{
  "model": "image classifier",
  "dataset": "microscope photos of single blood and bone marrow cells",
  "train_examples": 194171,
  "image_size": 32,
  "crop_scale_min": 1,
  "horizontal_flip": true,
  "rotation_deg": 5,
  "cutout": 0.25,
  "targets": ["smear"],
  "num_classes": 2,
  "arch": "convnext",
  "isotropic": true,
  "norm": "layernorm",
  "hidden_act": "reglu",
  "mlp_ratio": 2.67,
  "inner_norm": false,
  "moe": "top_k",
  "num_experts": 8,
  "moe_every": 2,
  "expert_mlp_ratio": 1,
  "experts_per_token": 2,
  "shared_expert": false,
  "patch_size": [4, 4],
  "conv_stem": false,
  "layers": 14,
  "width": 192,
  "kernel_size": 5,
  "mixing": "cutmix",
  "label_smoothing": 0.1,
  "loss": "binary_cross_entropy",
  "head_dropout": 0.2,
  "residual_init": "none",
  "optimizer": "cautious_adamw",
  "learning_rate": 0.0018,
  "beta1": 0.9,
  "beta2": 0.999,
  "eps": 1e-08,
  "max_grad_norm": 1.0,
  "gradient_centralization": true,
  "max_steps": 14900,
  "batch_size": 128,
  "epochs": 9.8,
  "lr_schedule": "cosine",
  "final_lr_fraction": 0,
  "warmup_steps": 740,
  "weight_decay": 0.2
}
Rows from block 6, named by matrix and row number. Rows with one number belong to one neuron. Each number is 500 + 25 x the weight over its row's rms, rounded and kept within 0 to 999. All counts start at 0. Numbers have three digits each. After the name is the row's rms in percent of the matrix's.
# gate: MLP gate (model.blocks.6.mlp.gate.weight, 512x192), inputs 0-95
# fc1: MLP up (model.blocks.6.mlp.fc1.weight, 512x192), inputs 0-95
# fc2: MLP down (model.blocks.6.mlp.fc2.weight, 192x512, transposed), outputs 0-95
gate.166 114:490507498526509506506512470507493479499487507550543473488499528511518501477526481512495498491543461529510535485497525497517478520467488530531464498500470504497480475515540478564498548475511498486538514485535492504465510480486506519539539518537491493495496498503506523469487477506489495469
fc1.166 123:445504494501470524484492463483518469503508523496494523507515501521522503516531507520509515521510486491449458468506486439516488551520523450491502461468525507495489510475525527474544486515511564506504530483517464441501490468523494492509499481463495479505532488498493542466512489551494496477
fc2.166 099:498485482529468472505505506447462478506469495523493463523505495521511503495474448491472501509499534467511548497537505544485536498497501521488502493525507499490511437480471445485524517474495508515495511476496506492518471508479488488512513555472522481556451534528501486505506510528491483493
gate.167 051:499537485474541468507500505482475470512483545539496469495490486477468514496485498509461501542522577528507525489516493496534512456503458496527495520506489460493462513502523483548501530491504462464524527515506485564438483528488470500479517506493502496482514543514543491516461494468505493480
fc1.167 041:477526506545464568474491514533476485495504498495505515507513512515523506466496548509521517503463559488491492539485511480481479504500487505462490476524503560507517496507521521501529488440500523577489486545500474512469487459504499485502491503457525493566498510532484507495536498522483497512
fc2.167 051:515499512555483446502544501473452467505478525481501466501497499511513499438481478482502499506489479491489527479460493536505508483482479504488487496467482517513497512484490498537506519480497509528500509546513544519503508489503526508503506466449497501491540494503532497504533511498563468497
gate.168 047:480458508437512480518510493501510504514446501505514466485488492510447511448503477471485477569474467504519514440510509528517531500520477507530503544509477527446440523510524485541541521480511484473485463491506512511473506498481510465499502527476478519495513501479510504507480499460502503465
fc1.168 039:503515514458449514513491507527542509499458459500443494522480537532499531501505533481488492524564419520503484481476487516503493499452506484498508459532480470480472493470527492509490500470463526474472509508514531470546501515502514508476514495520519515476520489505490491506534530469485501503
fc2.168 057:504510523496481492484550527469448500489474495499486476512519479543491498521486486492525502510458519478505503495519504529488546492520488519490501504510517501501498518479487484508506538499502516539496500495503521527520463471489500492485533473484534517467410481470549493495507506503516492504
gate.169 161:525514506464515491521493498526476486524494488552522487459476521541518502491520524476503499516539513500501522532518493450522515504511476545536503511476491548502440521502511470580534519541477496481522510478517498496491542512493498507528504536517496523515510505503531561528498479485460520459
fc1.169 134:511518496566468515476528478461512499510442499466483513493502500463473520490518478543473507463541438501513477504527498483497486534467520506419511521544498472507523516505530508492464508494495484482503503484530544462501524493504551507503523484486511485516527498497517497495484511555521490510
fc2.169 139:504535471535493476491513523516559544560534514500500485480528501572478488526519526504475490520503506518504497513498504495482497486539506500511473504490492515501504488507466457508508538487507502453497510552499444429493555494508500517506545495517512526477561496521504500473517507479488473504
gate.170 117:535492486508536554532515510511516478497533520486524503500532531525494514525525547506510490508489533491513453535511535532485491463484490499498499493499476489463523502485449488530497523488471513499486474512484522488475526512529470483490504522483497486492512505483484458485518506508474520528
fc1.170 130:505486554524530523524513520511501489505557512479529506496529529516487530522527529506478493505462535494488477486542490522505523451493489518541480488509460486444518517503484471507505515500460502513494474509491507532472518491508478488510498479477491495468521526494480479485480536495506518522
fc2.170 125:481507536524502566456496527512538489493536516448536486527471510455526499512508449507504500457495455483473504502507498537493511504499511482494501512501438501536500502497527488503496449543497511529513512572521535507500511511508479492490505463537493497491489465558518498493483515469499454501
gate.171 045:524498506484508498510489512507536476548508482507515468528519529557484503489513543415473482498573531534505491459518504526481509497490525503518477496482494498504467519481556502513519499468504463487514487458517487471459503506506520450494500516529485508499514529482494504526492503455479494531
fc1.171 041:513457525459462524469516507496468483556481500500551494499481511506518513466499524507475492534550572507540496502496511511506497502529510504483489518475493495480483514502444497509513544480486511515503529439495489487467472485477492472510497476504498510494514518470503492527494512546519512523
fc2.171 043:503547557490500516513540558478511488488472501488503495501510508472496505468494504496494491501463492489511568544505485527488551483478475467500510492477518499495507537509493532507500534506494524507498501457521553546514494466504490493500497457451516499526503471485486518529500486496520493504
gate.172 178:536515547519546509480524490519466521489491503531488500426478484568489516476520484507488488481522509484484501502529480457493510496516494538525504516529482502518462517485541507550496514520479511465540505516502521503503550491534541511508488510508512475515501501490535517513451497523486506479
fc1.172 184:495460510459511516515467474523493486513548524531486485514506482535508483536521528461528518510459531516494503441473511539486491446513489490597498484491483485497487477507437488478522526489493533512476499543461477508517475466515473482474483481503505492465462538509490486472495506507523494508
fc2.172 162:498487515476511484530515496473425475442469485493491497519495488406522529480510488474508517483501533481491487493488507512520506514484489504466503472544503491502506466488507522482511463503488485559521455426499552548500471532495513511484463514495499473507480527486487509526495491522492503493
gate.173 062:565465542563538468485501503501514484503529486549489490519484529489461477494503501409470481515519481510528531478541475536545525496487491530525506489536494509519511480505509482519513511475498500472498515445509507446510479483486509472503519509546495508524530510497501514518511534527497528522
fc1.173 052:454400520472469442489485509468489489496508495484511533507475469532524487497506504498526501499514505475494480481515496518504481491540512480461508490479503422495499470528504528500481482536503496514514475529474494486487444501501476506501532489541489505536468507484503484538465497444532517482
fc2.173 055:486465494510527512482485490494504516480486492536468537464513489542511500466479476514538503510499527509512484475516506535501533477543488506489490501522506512492513479504486452481509492521490518499518485442488527525513449480507498498495526511496496536488477520414505481469516497488502503501
gate.174 104:526533495558506530458506488508517481515496506529525482429477507497483504485498539498499511473513452547506497505497506473514458474498481510489486510531494472514483479520513484518509550510483510513535505525536484503498539491486501507511495502541534514517497518510547489541475526519498492513
fc1.174 097:497527494489474526442512430523497467516487489526483476500486517472509489500498563514535491492483520512490492534492531570467468481524483511521476478496524448500508465510451466496505498484517508533499493525505466510479492515527463492501526484510550501471477506493483475509549497507490525522
fc2.174 086:522514475487573433505497514525464490440494500513494490499510503480530526506508528482507508505511559492504497498481497510520511491480462503477502455495522528518513504509495501514491526526490467500519517451489526505512485515498492503510480559458470520461501540462543490510513518527467499493
gate.175 028:503468518526489507479510528493512517425488520499525473484488526548459509476534488485485493488494474505500468445506501501521497496501477497516471513481484495469491518528481489506526502505510472473501494495533463500477514501515483493475490479511512540495543505490495484503466521454518523452
fc1.175 018:522464516553519532489473523483471517486465493555515502500518496553475499475463461511495492508487495475478466457500474513534520521494545526504526520538513534524516473509471501522503513448522472490478517521535521524526509472488514478507508481520512497534548515519491489483510506537466516505
fc2.175 031:500509514500497448492549539496428504493487493507492493528526480535493489525499484509513492513464492488514505475530499544488531482537491512504512498523506506500496526487494492516509527504505518513482487479493506510504471458495501497487522500479540502476443495483556503490514497502546518506
gate.176 075:495471477479500502493490495519512490476516465531505444434492539489470525450508494524443494450503506514516469492511525479546549521501476501491513520473444544450474532499506490493502552456534498490486498454531511519500540521463445483482509488503507499530484536463485540513533545453478525524
fc1.176 071:510470465473534533465504476490486474466474465569516453479525510499506502466478492529476488467493488515482447499480504505523556507503472497524545525521510499482483474493485500484497509480502491515505550500512517491548503511493457506503516479502521499483484528499484526524534523459510502487
fc2.176 074:503436509500485455486543528443480506487486486479489494512525522510499501520478453508516499518461508479502479494519508564481542474538494514506491506484502502472509510503452504513502485520504516504483497479516527509521486450493502484489518445450510512475430498463543497504530507500501520518
gate.177 081:514452510517533482526479502490512500522480485556509496484489563478467449492513534499481472507498482500528494486510489474551512495503492522515478556514496510508471485488480493531533527458478479492504485424534471500502552491485521487530525519541501505502513519480533500527502519496484512498
fc1.177 060:452547491459418477474546476520486468488523533510499509520511474544473576484470465513481506503510553500465481468515497528498510485511468471479499444460456471492520505509490477481482485496505502520490526560464479483491485478486460520486482483475486506505517491532460480515509503465518498491
fc2.177 081:490517514520475457496532504492535519490479538482480467502516508533555500481515493472510517484448537499464508552505503508502530478516498517489497489519459491487497481497483481513517461522491496480502506532517526501512453494509479496493488527459517502515471523493521504514502491514510479524
gate.178 060:537484486495535528514527467489518484545475518504538488486495530475491477505489491438491476477522491492509488550520487497507496493510490512494491474477512554500467475493516516520538506461521482492516466464521485454463495471495494492504508477495550511482494499467521496513509504514464501509
fc1.178 069:499498441515480504461502435503483505455521514497480504502492481532512513450498540433528493514560461499495467475526502489491475507448491507532511504494505453480528504495492513507469521506483507492536528544487502483496547543500493511496512534461516490535517478510473479495509493527493500509
fc2.178 050:504535489504519492485553511556493531493495487511506506519504461561495502491499477503561501502495526517501458486510509548486539497506498504498498499525510502489496499491488444519502493479493485511504498477481536506515461476508500497502531526545533508491529484468508517466488522488523522506
gate.179 041:508492476517506507475496459507484495507498542528501486464493526497494455429499493442463485541535510505519521486494502556512544486453495537515474526512481473499493489486522500554506523448520494508537531487495493510511496508505523490508521517535504503442535506525514507539503509490504502493
fc1.179 026:488535495493486493521473503519477511457447468469489491513506540519504505472502498549522482464476476477514506522484458503502508518504488484536508466529509517468518492476515507511508506463452511521501504525519499532522486499499480495483477498491519484493519453527486496485499498564495475549
fc2.179 026:509501524493483455500558525457463494495496507519515470511499481493486514523503478492488490511473510504462508480552489507487513510485486516489493504474490498507506499483509469518502507511517506503487513523522497505486460471494503529492487487467517487475448490495618486486520498509538516492
gate.180 135:539551470528447541514504538446504505439511524488542500491515519494502562495527547461450492517516543535507514519491517457480495521498515504490490500503492523507514510481468530546509449538527464501514514498542540484473529513494492535487503496507529501525505498501506500530503512524518487542
fc1.180 169:496501476482485453533511502496477518468472508537522464497479508488497528505499518489527492521503517437507544496492540514519533497510514477504480465543530488507539495488496515475507455461556463504507526551496501520473498500517475499515488484564488508474486509502469513527515496428467488502
fc2.180 160:556472519435496406511460519492464463480478495497476533495484483496515495488529530461529500520474497488496520451488517464520530517515471499465489488438495482510522532494475538546497509506496470540481489465490540533501502487524473480513438461521505519485479529507509491516522510506515489481
gate.181 076:536514480507493484503468501507483513506515490495545506521486536493468518464509454527476469509457567517491555511498524498512510503486470531533485524494461473491493488499511486529537499511501461452488523465517506508496465523511473507508505505567498531459498516509536482466509523540512518484
fc1.181 065:485494493508492505511542486499488491476478509487467485464494494516519509517478549488498535509539441512506460477519471499492501492502523493457498466479504524555494500519524532481450504497532537560502497517512491495483498488475509501529501500461472487531482484491466505519483502445494498511
fc2.181 073:478498485479525489506506476489511541492466536490479506503504489568497502510492480515504475505504525506523419519498503499495502495501486481498504504511514489436512454489464506460515535502498501443510473486488471485511509479483512485475543562420524513515513481467515486494500491481492538507
gate.182 146:479507464480501567505550445515490503509495535472518499493505526534514490451515467497496503518523518492491507450503493492531496508488473460533465496485491447509524548511514523518483538545494464453539502460499480475513515546492513520484509509501500515537534546503497480465493468511529495430
fc1.182 158:498526442484480477529491511506487514513498484511505483486474482511506511515494506443496515525516485527542486532488501525469510488528487532490523594520473536508520488494445509507496508504494462480499468503505509539532495491486505509495511527490546504521481490448502512527502505523500487560
fc2.182 147:462476489494522533520480474530508495531556489508510486488511475474523490530515475537469491464514477453511515471529500530499500499522524521539521521531469494448475506480522501471470427507509480524463500518464465507485525513476511467496540506502512480540518504500470501491477484500542511490
gate.183 093:491471487486486496545476508515512461505486476482505461448480540471500517442517510478488501545544496542515493460528515495492539502475474517535490521539484538493466490503472488526543550474480472475526478496507466530495488495480520514499491533513482521456555504488502520517511540464480515508
fc1.183 085:508547531504479547428478473499510491496530478456489493486502493521507509453506483458471504501478491487486440524488501529501513500493506473532521502529501545470497499498449523500513517456495494489509456484506555482533479463497493497478501517503534497472528489481490511464521515552490507521
fc2.183 064:477553487515500484478491489506480493486488493535501436466518520548516499494513466496460500517478504492494442503499499550490477490489496527499502510527508509494499430497480505524500529522512505453472500493505503489517493484481522508481515540429515495468429496464537451513545490533537496508
gate.184 068:522482469488501512504522504510524511445455504513499480492486541522504475510486529476476431509512463491515535483545490523514539480510489512529470523485499485471439507522457464537482486457518462488479511442517489480487529527493484512482514502442523521515486507494507485460489501521525530460
fc1.184 064:485472487434492506496496451498482546424477509504550500527501456482458500491487525501479504532490471478475533498490529543472506514520494493498491511484504469476521497543519486500509511486532463454466466478479491504480448541503493498511505512466504498483503499505493505550496505468520508547
fc2.184 066:518491498517467495476496521507484483477519509506490492529504517505496498487478506532530488542484519500497480494530508612505559486560508490507500476502486510447495501493490545518498473473507494540498485496478497558524487544505491504498531530438571520439484516521530494478507515466494510500
gate.185 058:510561483474452506518477531490524476525470496487510455489486556506495513452517497494494468496464549514494541523483508515489487497487508504534454524534486541458486526477466484538496500497526481443528507465530471480482493538500478484477529511488478525492490541506545494543526477508483504494
fc1.185 053:474547514548495511507478508511527498504527490470489487529489542542532509475510496478521466472514555458500535509485490493475503514521506502549467498597491498472485517454485486515494506535472517468483510518503524482479497550504504473486470505483478485479483503553513497479555470512465495493
fc2.185 056:495474542506478493503503508499435488476479481504489481509510495499534505492505478491493502503478510507513512540508488509486548492480497530521495503513498512492501549492479550513507552499498511555485492511528527566522511492498523489497500484519508486476384508498538494510520512513523518494