Weights of a small image classifier: patch size [4, 4].
Rows from block 3 of a small image classifier, named by matrix and row number. Rows with one number within an expert belong to one neuron, the router's apart. Each number is 128 + 24 x the weight over its row's rms, rounded and kept within 0 to 255. All counts start at 0. Numbers have three digits each.
Before each expert's rows are labels from the 100 images, of 14976, where the router gives the expert most weight on average: "patch colour" is the nearest of a few named colours to the mean colour under the peak. Only what is clearly more common there than usual is listed. The data: microscope photos of single blood and bone marrow cells. In brackets: how many of the 100.
# router: router (model.blocks.3.mlp.router.weight, 8x192), inputs 96-191
# gate: expert gate (model.blocks.3.mlp.gate, 8x192x192), inputs 96-191
# up: expert up (model.blocks.3.mlp.up, 8x192x192), inputs 96-191
# down: expert down (model.blocks.3.mlp.down, 8x192x192, transposed), outputs 96-191

# expert 5
patch colour: blue (26)
router.5:132129134193114128149148143107109173144111148128084118119118131153140115065117129140136156144144125144080147119093159135167152101136139112149082132102111136108156132136123108133164105156088140088135121108133151124114108119129130153127144117098133114161136149133140154092096113134161118135
gate.3:157130116134108119113127166124134137094111115147105112083191098138146137122126110114155106102136151079135122113178064126098141114136125111150145099116104130154126109149112136142169090113123164153128108103132122102131109143116122138134160080190181131131129140120133144150142117151107122148
up.3:105124140108125136131131090132122120156134153120158142166091161126125128141118155166093160150106115161132117138092198140128120155123124144095129146119177120121136147113149127139086146143128103121132155149143114159118159097149134095108083169087068126112107114153134107113143138111138141098
down.3:166141125100106148155091161141123149121171133117113157121094146154103152133143148117083117126115134184125150114104162131074108126128129108136146119168132141149141112151160121159084152160156114096148134090124120119112126094141103121146166145152134149162103146143120123147144120156179140116
gate.4:146142101102120122114098091143104122129124145141121118158141130141130128128156137134106082128090144122111123116125091146106106173144129105140123134173168155152129101147185165146127094121145151133117169147111118127126155110141113117123079139131109186076120082079127064147116123108152138129
up.4:123147140113108082104125145133123175127132104094083171134119090155103115144100118087157101113146138121145152104128073110138113134141134148172092114133098095136120143155129141140148131094136115131120148108138133149099126129115136135124151074170122121101133154144125166105097104152158169145
down.4:172160147074119161156160131130129070114146151096091088142108104160127113151135122100154117141101159154096127135117171126096146136133125135102118121108143146127123111138135149147098144131165144163107122093114115186145110119147094109135117104119091096127103130172125140111127150132075100116
gate.5:131143117148121151143123160108132164134118116123127156111125152103118107097150131136177140149119146163093152109087139131141109180148149143142113131126124129122122134100148116126122154163091114094129154148106154161172101092143127127154159166158093112171131158097124162092122125145170128155
up.5:052147097104160130130157131142126129117138127137154159122098164115127135118124123094094158108127136155117138102108132126119172121145110120105146149141127125129116134137168146122098124128136114152119079156127112134106154112121086132112116181137106146127127123084177137146161137140086132140
down.5:146117091082148104113111139120134119144150112179142147126116148089146130078105118122100125089157091102108096145141137132201130143138080132133147113147171139140154095126145110135133167104128126118136098114117132135134106118101138119110118119138114094131121117094153144101117100094098117128
gate.6:156123146131130132160106158172186127123118085092130124113129151154141149097153120142135174120149122141110151143094107117114118154139188141162201126135157133102148147106094112112109084177105141134131147124120141170138099087156086155149155154153151133113113181128105147143145126126120145102
up.6:129108145091119150123098149109125146142146162135101106148142161089179124129156139167192131121166126094151131125114121112149080164142176121132168116121059126137130144137084086123096163105115164127104169091150136120134116165136142147110174070135104123105159145171104144116105158130147146110
down.6:111135137106122145178132105174118077114188121102130085128108109141086130161093146159164144162087131174137112128157129119086138140130167118091118155103149120133122125113135143134106130126164107155105137108114143195128170167123081134142172114157103123145135162151141096112120109137172139147
gate.7:127128101117132110132101105117140137128146152152147188160120111127141118179120136111091111094089126132149098153160105149088141138104116134146148110152158092157116131138145153132145108125155111135142122147135123048089111122154138166086089109154145140087102102151124098148133170090143159130
up.7:085117110219136128156155109144148159152082106109105081146153165153148153085109117121158102117136115105124138094152082123148142135149154103169114130107128166147146128105152145167123107112104156181149165133108129133136138106137120161132163116134116121103133141118133142144099094106113172154
down.7:167120140116117183127166120134137159112126122112108120096114128144132112133128121145162125107112152136096141169157134120097137149135148105094137110130125103156139130143141179152116157128144113127105120120073141159139143148142074100132118109140062121153150149132110126125139098157108102116

# expert 2
patch colour: pink (50)
router.2:116115130136144102139162132178141168122109167147131082137118062161138121132119138151131149129119138114154141086164105119122093084138064122176107135186146104121097129126111112129162198125108128101122143101157115146112122098116105113120111146133169144145131123120115138109151127158113151140
gate.3:171122101075120106145123122126144141120110145146146153126159111118148128151123150099115130100105147071126112126166209086109106113134105124105143113118143105161120117129121110158138132109090125114116102156127142142125090149128095088147107107096145168134138100099140150115138117206156137151
up.3:135177097104123119138148118122136124152119153126176142117117108120088108159100125122161156127119141142131125084123194059115120107126064132132099128122122118126107110130135124145161122113112125089129097101117141168143129139110123081123145124122093161151148128103114140066161095158123139122
down.3:141122107123167129190133104131171156146137124157095154136109067112121116103124082125062147114133116103126118098121116118114116117133086154113108088154086118150116113134145190107121129147167128106144117169148096114128144147124138150114107125122148146165092062100081095121113143120132142111
gate.4:145120098176163130136088132093098141150089094154112166108138113170136142073147147152094080118123127122114118107201124103157125130120159132109125106159132127166121111107148160155152117114117127137100107100129151068116126130127166128120135102163109124153124110132121115156124128123126146117
up.4:115135133145108124120155138169166137116116153085120134120126169098130106155150120130131211127137107102102126132128142152046165129119113140090131129114093128103146132130111130112107164153127147157165161166096116129142105164129109099110149118123155137093127136128126152123109119134147130152
down.4:130126120142119097128115145137121110114103144096111117120134107142134091145109074152048083117134132109073126088123132129128169128109118108134110134146122109085111148115127101094091121123119137116112090136089131113137119142129114114111125138060222162151130077131109124131138141136142186114
gate.5:167087136106139133105112123123096122099171114162130101163154160082116169138132067115134119117149100104121100112111148135123141145110155113130177114127160086146152138121137109158104074113180132114124138155118099143119154094180178152108142121115087130071116138178139053157112120101128133076
up.5:162137109142148118114108078132103160112143117094161112112121135117156171143112089156149145144156102113145127137122114122054151124108141093169141132169138111171163137124141101089112077131162123153083183123114093154125105124153135135123120105134144128093115132131159128159124118156097123113
down.5:161153127128139105132106118147120150126117115101068099126113149128130140136102117131083118111109142131109142148127129151080126123128115108123133129125117122105092144140127122141130144154111138071110097121115108128110091133158119109152137142126179139203155127126125111185141139162144200114
gate.6:161139102119108138111137139212129145159115141117161144128084126119157126052142169165116158109118130146153109100128148141137152098160087121165070124137116075145139088120134175129169116131135118127119137122136180153113137130151150106130117123132099125112112128086126137113121131133102153139
up.6:121158123074122130129158131158121140134137171082142132145132120142117112100127095159176137137127113185141124115110190097084122111149088141154106110126095110111150112148103157115167153131117110179125132116161121151138130138117098089125135168116115137114139142084107121114140137148184125138
down.6:126107116084137109185135152129118126135141109143146141126123111162129107144132129137120111161136147106135099094148121110119134137116118159114104158117125128121111116143123161128119135144103139125135139153155069143095142131125126136170128099149175192205150119121087114156152120147157156151
gate.7:137126112166112147115103124104130114118141145161117069154128122157109139076141110159090075123128146153143125115148079127150077112111142157162118127158134092146110119140108145158154145120185074128102124089080126117140157115161120177136098128151083137125102112103136107146132112122168128117
up.7:154119141111124101134165148145128169122135136067158142133127132080128123124122101127170174123139104127124118128096192114131159134141104111094154145102146151095159132116155099080127114143080171100161151163154146152128103146105153090117141151097132126140164152135126140107132125148110136123
down.7:120139128085126133150106122106126127126104127091104109119134150102142125115106097137044075086122138108095168130128145136117153109122088117139121156095123126107130134113118117144140117116090120087096097142116114128129133116160164119148132126107189133137149120144117122195159131154146194120

# expert 3
patch colour: white (47)
router.3:131099131118168140113138129126135140131130151128126158151110117096108158146132128133095179165128147133110134095124112079143120134148111142146123130173143081103108142122144115136108153089089162134112126126161133141108191160116133092116107169132155125147135146129096155157191163139122113128
gate.3:152121123147132146108112105181117177123134117120117159086081105138144073139164087151111133141121094131105100113086074157133122126163145107152101124120103144102132133090097164153138132181137128119115203100116080096110120100101103110092138131112148131121116109139144074148105148128143160117
up.3:095118101108084169131115126166095110133120124149154135116150140092120190097129116149107133132134125080101125086181112118131135144147172104121125137142108094144090105097123149122134121138135101132137141140152091104126167179145158104143148123164150089126125138125102119163119119127099105123
down.3:172095139128140118096147191146127125123104126143175132154145115140150119125122128115099108153128112123142103117128139131096151104143142137130121190115172129107129123125112141119130137137088144105130126119082164136111122121133102134110125105126073167152155105132145116165135117088120103155
gate.4:153128110186120145125113116072132123115126126167173164132127140107101145123151179142106135115126117119134143134103118099137097112160114140139094119115165149086113128108106122147148092140106122176143111123089162106104140103171145139136152123139140115154145107119118140146139155167158079081
up.4:122116102129118120100151111065164112132095141125111134145125142140144137139151178122101089108125101130124156121126115119156119141167118132156140133114164147114153164089103110117115075165157159148126091120127131130120133136194101160135167133145141131165129156106117116129151136133157108106
down.4:142115114094120110150118142135144135154125142147150139120172135120135109115125097117123095120158121123140087124093145135155145106103062142098120159140166132108153144132118161123101107151074150042103110122124130108120119137130147113113101138133092187138121093109149132136150149132142130141
gate.5:127104124133147151111120123071144197174122147128115167140164151083104143131169187147143148096128138124126070095131151136100109085109119106176088113151123111115159129128093163137110158171150129142115151120152134096106102126146096141103119133128104155163153127173128097158114155132147149105
up.5:146161141103129109134126112204118080135111116153154135082103118152140131118113095070114112143133083122145200173111091158123175157180128141078144131110142140156092128140122128161136136113166136126146121153105105148131144144121146161150170130142164151067098115108162126090134141125111131159
down.5:125118096093109145129112148146137132171140124124163144128122129095152155122156109158126152115122097110159132101105135126136105089112116130089093108077180114102117115133131153109107144115127126102112132087119172132126118032139162117099128062105131131111111110125136118107150142116138094141
gate.6:149117082150119133115131120091141127142129135145140147110102162093114164153134128136102182141107145153114143103122157120123114132134154138154124128153123094125106129113194140124130100135109134124121134126109113110133134109177129125140147148137128147200107142095126175176148122129145139114
up.6:113132163137140126139112146159124115131125106096107123140125092124157084095118113109137102136137102112118115132144101135118181110116112138091131121091178153124137131178081126130127144139143117125130126100146124135127084167100111108122112122110115104090142112165129106111120144104142095134
down.6:117151152190153107117140136107112141125160139075127136124119176151127126144116153132171113150095149121129175160117097123094115155130159114146139112109055121140121131118120103126140128122151126166152107116144117159144136147134112122135138128168172066129150184161093137106100130116127138115
gate.7:122145124087118114119112114074136092130140100133126179152073173117107094161121113149114106148142131186118137129131148094123100112140140125092105127124123117080108099153174158074136155117106128116145114172154107146151140153095106122122109112135062124150103100129115095178093113085152114095
up.7:138123115138117107132143164091145155124135126201146112082149166110114083130111104121134117142139135097124134117125105127088101132136092143145144129111139110117120103142117157164112171159140135126137146133144065142113132147178115093139138114118107149144131107121132160150100145144117168148
down.7:177118107091125123133123101141186106123094134133124155116149107144131130133152102118145079162149108117121098118132126118116150101106111100132127143121155084114123145127144141116129104127104163112116139136107125099107105085138128136116112106108083182113120078117148145135141141094153125135

# expert 0
patch colour: grey (65)
router.0:126129133067146120185128129146114119130125122122085120121149110132126171139126110130167130112155118122128140140154177105128131157090155112151167104184128152124104167148117110152082129086127133109124125112105123112124119092096130124132118099111140098108161124104111119138171177158105141134
gate.3:110167103147115105135139126097141076100127081127142118092152107136109176102109126144086144145141174114137119088128107143127104123125075138157095124140104123131144151109154142151146146167132118104108092148123078111142153137121161126136110102137153141070142126108128137161141155142148138130
up.3:155125145143131122128108141125130165150132160144128121167128124132135074146157143111160110104104127091159124140141139123105153120127173106096154139116168141122122110130105136136126077095117118155135154097138152134088103123172105136110156136166091114179092131156123119143103096103159116118
down.3:168112119141137156163134124144147118095140117156129137145140115147117133126125148118118124169119122107151164153101125110047152150125130107099087129150158105148114128141142112131155145142137101132158137183118162147123118122126125127121123109138078155177103123110121135106103106134132127129
gate.4:118109127166116150131065114118145160113182107158144165122110137106114138130141137145098110173101140155135116135155125131118063146121097132180124118139115106113114151124141162136156122123135127168113110158129123142090146138139152142133099103094102147084082083139127142164117139075142111140
up.4:146132112148140135119117137146094149104140126116081119165157122139148099126114109143110121099113128109140134121145147120128105140131182113144120112115093141127115103127113141131146113157122140118129115126141178097123157127148136128096147087135115139170188149134146102114172143133105185123
down.4:132124117153089146132111165136089142178144111153122129161088125168105166126111172149120174141136115163191127111112107109093163147110161159128122176148155100141099130134138125108120112138134108145135152147111175193113125157089170111136116133151107110178133150121119106083123099130151100141
gate.5:158124098098133107102108107131142139097114142152151127122144142126111071120145119130132167104092160124138104117097124138112103147106132127170156139099140107156122105125154174140135157125171161137122143139120155152135121159155186136115128071111116163123125073093093134132094141154137134153
up.5:174135117147102131139123116143152127113098119131152117157135138102051101171110087108121123148112111108171112115146142118124135159118147118134143094136147121108088099115140122160082083121115093123151181109131173130134104122108123103141118100128107099151122102084089135143124094163153098097
down.5:150097132134145121106136135188129109146141119150095143154121136168148121085077140147086162113138133091132097138121123118150154164144136130102115177123154107147098130114130090127130162134157118120155162200086152113125105132113152101116100137156092115173159141125144142102156170114124133128
gate.6:130079113122144116106114088079100090095167094130157106155150161071122141085127091107082160104123104101132090090109138158101126119143123130114136124167108139153174146141134147099145149154150135156121169126143155165105148149132115117102134135155136123132094114133129111111109168115167148091
up.6:186164131090123133155117153164153149134101135092078114148144094169121112164146150136174047146121133102128144139128148120158163135127144137116125124139140132110126084116127132145118105096123118135140125147131140124130113119139159121137168078115093117122120128102088095143126086138153092105
down.6:173094095151147140158155132136174139121117120159139140132142099171148128160084155129095140154130121124145120114146141125070135165127119117110106167139145116155127118172126129108136141123164123146118126135088135174146115163120152108124099099135075159169108083115141120099139105090135120115
gate.7:102122133191089095098138115142112112113133154172167094159132139091096124138101139104155153118135111128135118127127117116153122128100081129152106127122146152094128123142120088113113119143129128116139141133114120108110131120117092104142088151103159127129103147122133114055124135113135094137
up.7:127112181090118137133120102125112138139115123118155116104120146189148125125141156130111105140125119133148142151151229131102098126125192121131139130123162124122105155111102111092116129084117142169151118142162135131094135138116169125144132127140092112162126112172099113132108179106110097150
down.7:165130119115106167207126143154121120096127134143128150126126079195135144117113134123087118179113152120139142140124138121073116116107144121125088201109152125139114121122115133124129111131103121190125167165115150156130089107134104136131118119107047117189139130112157127143110110119166112118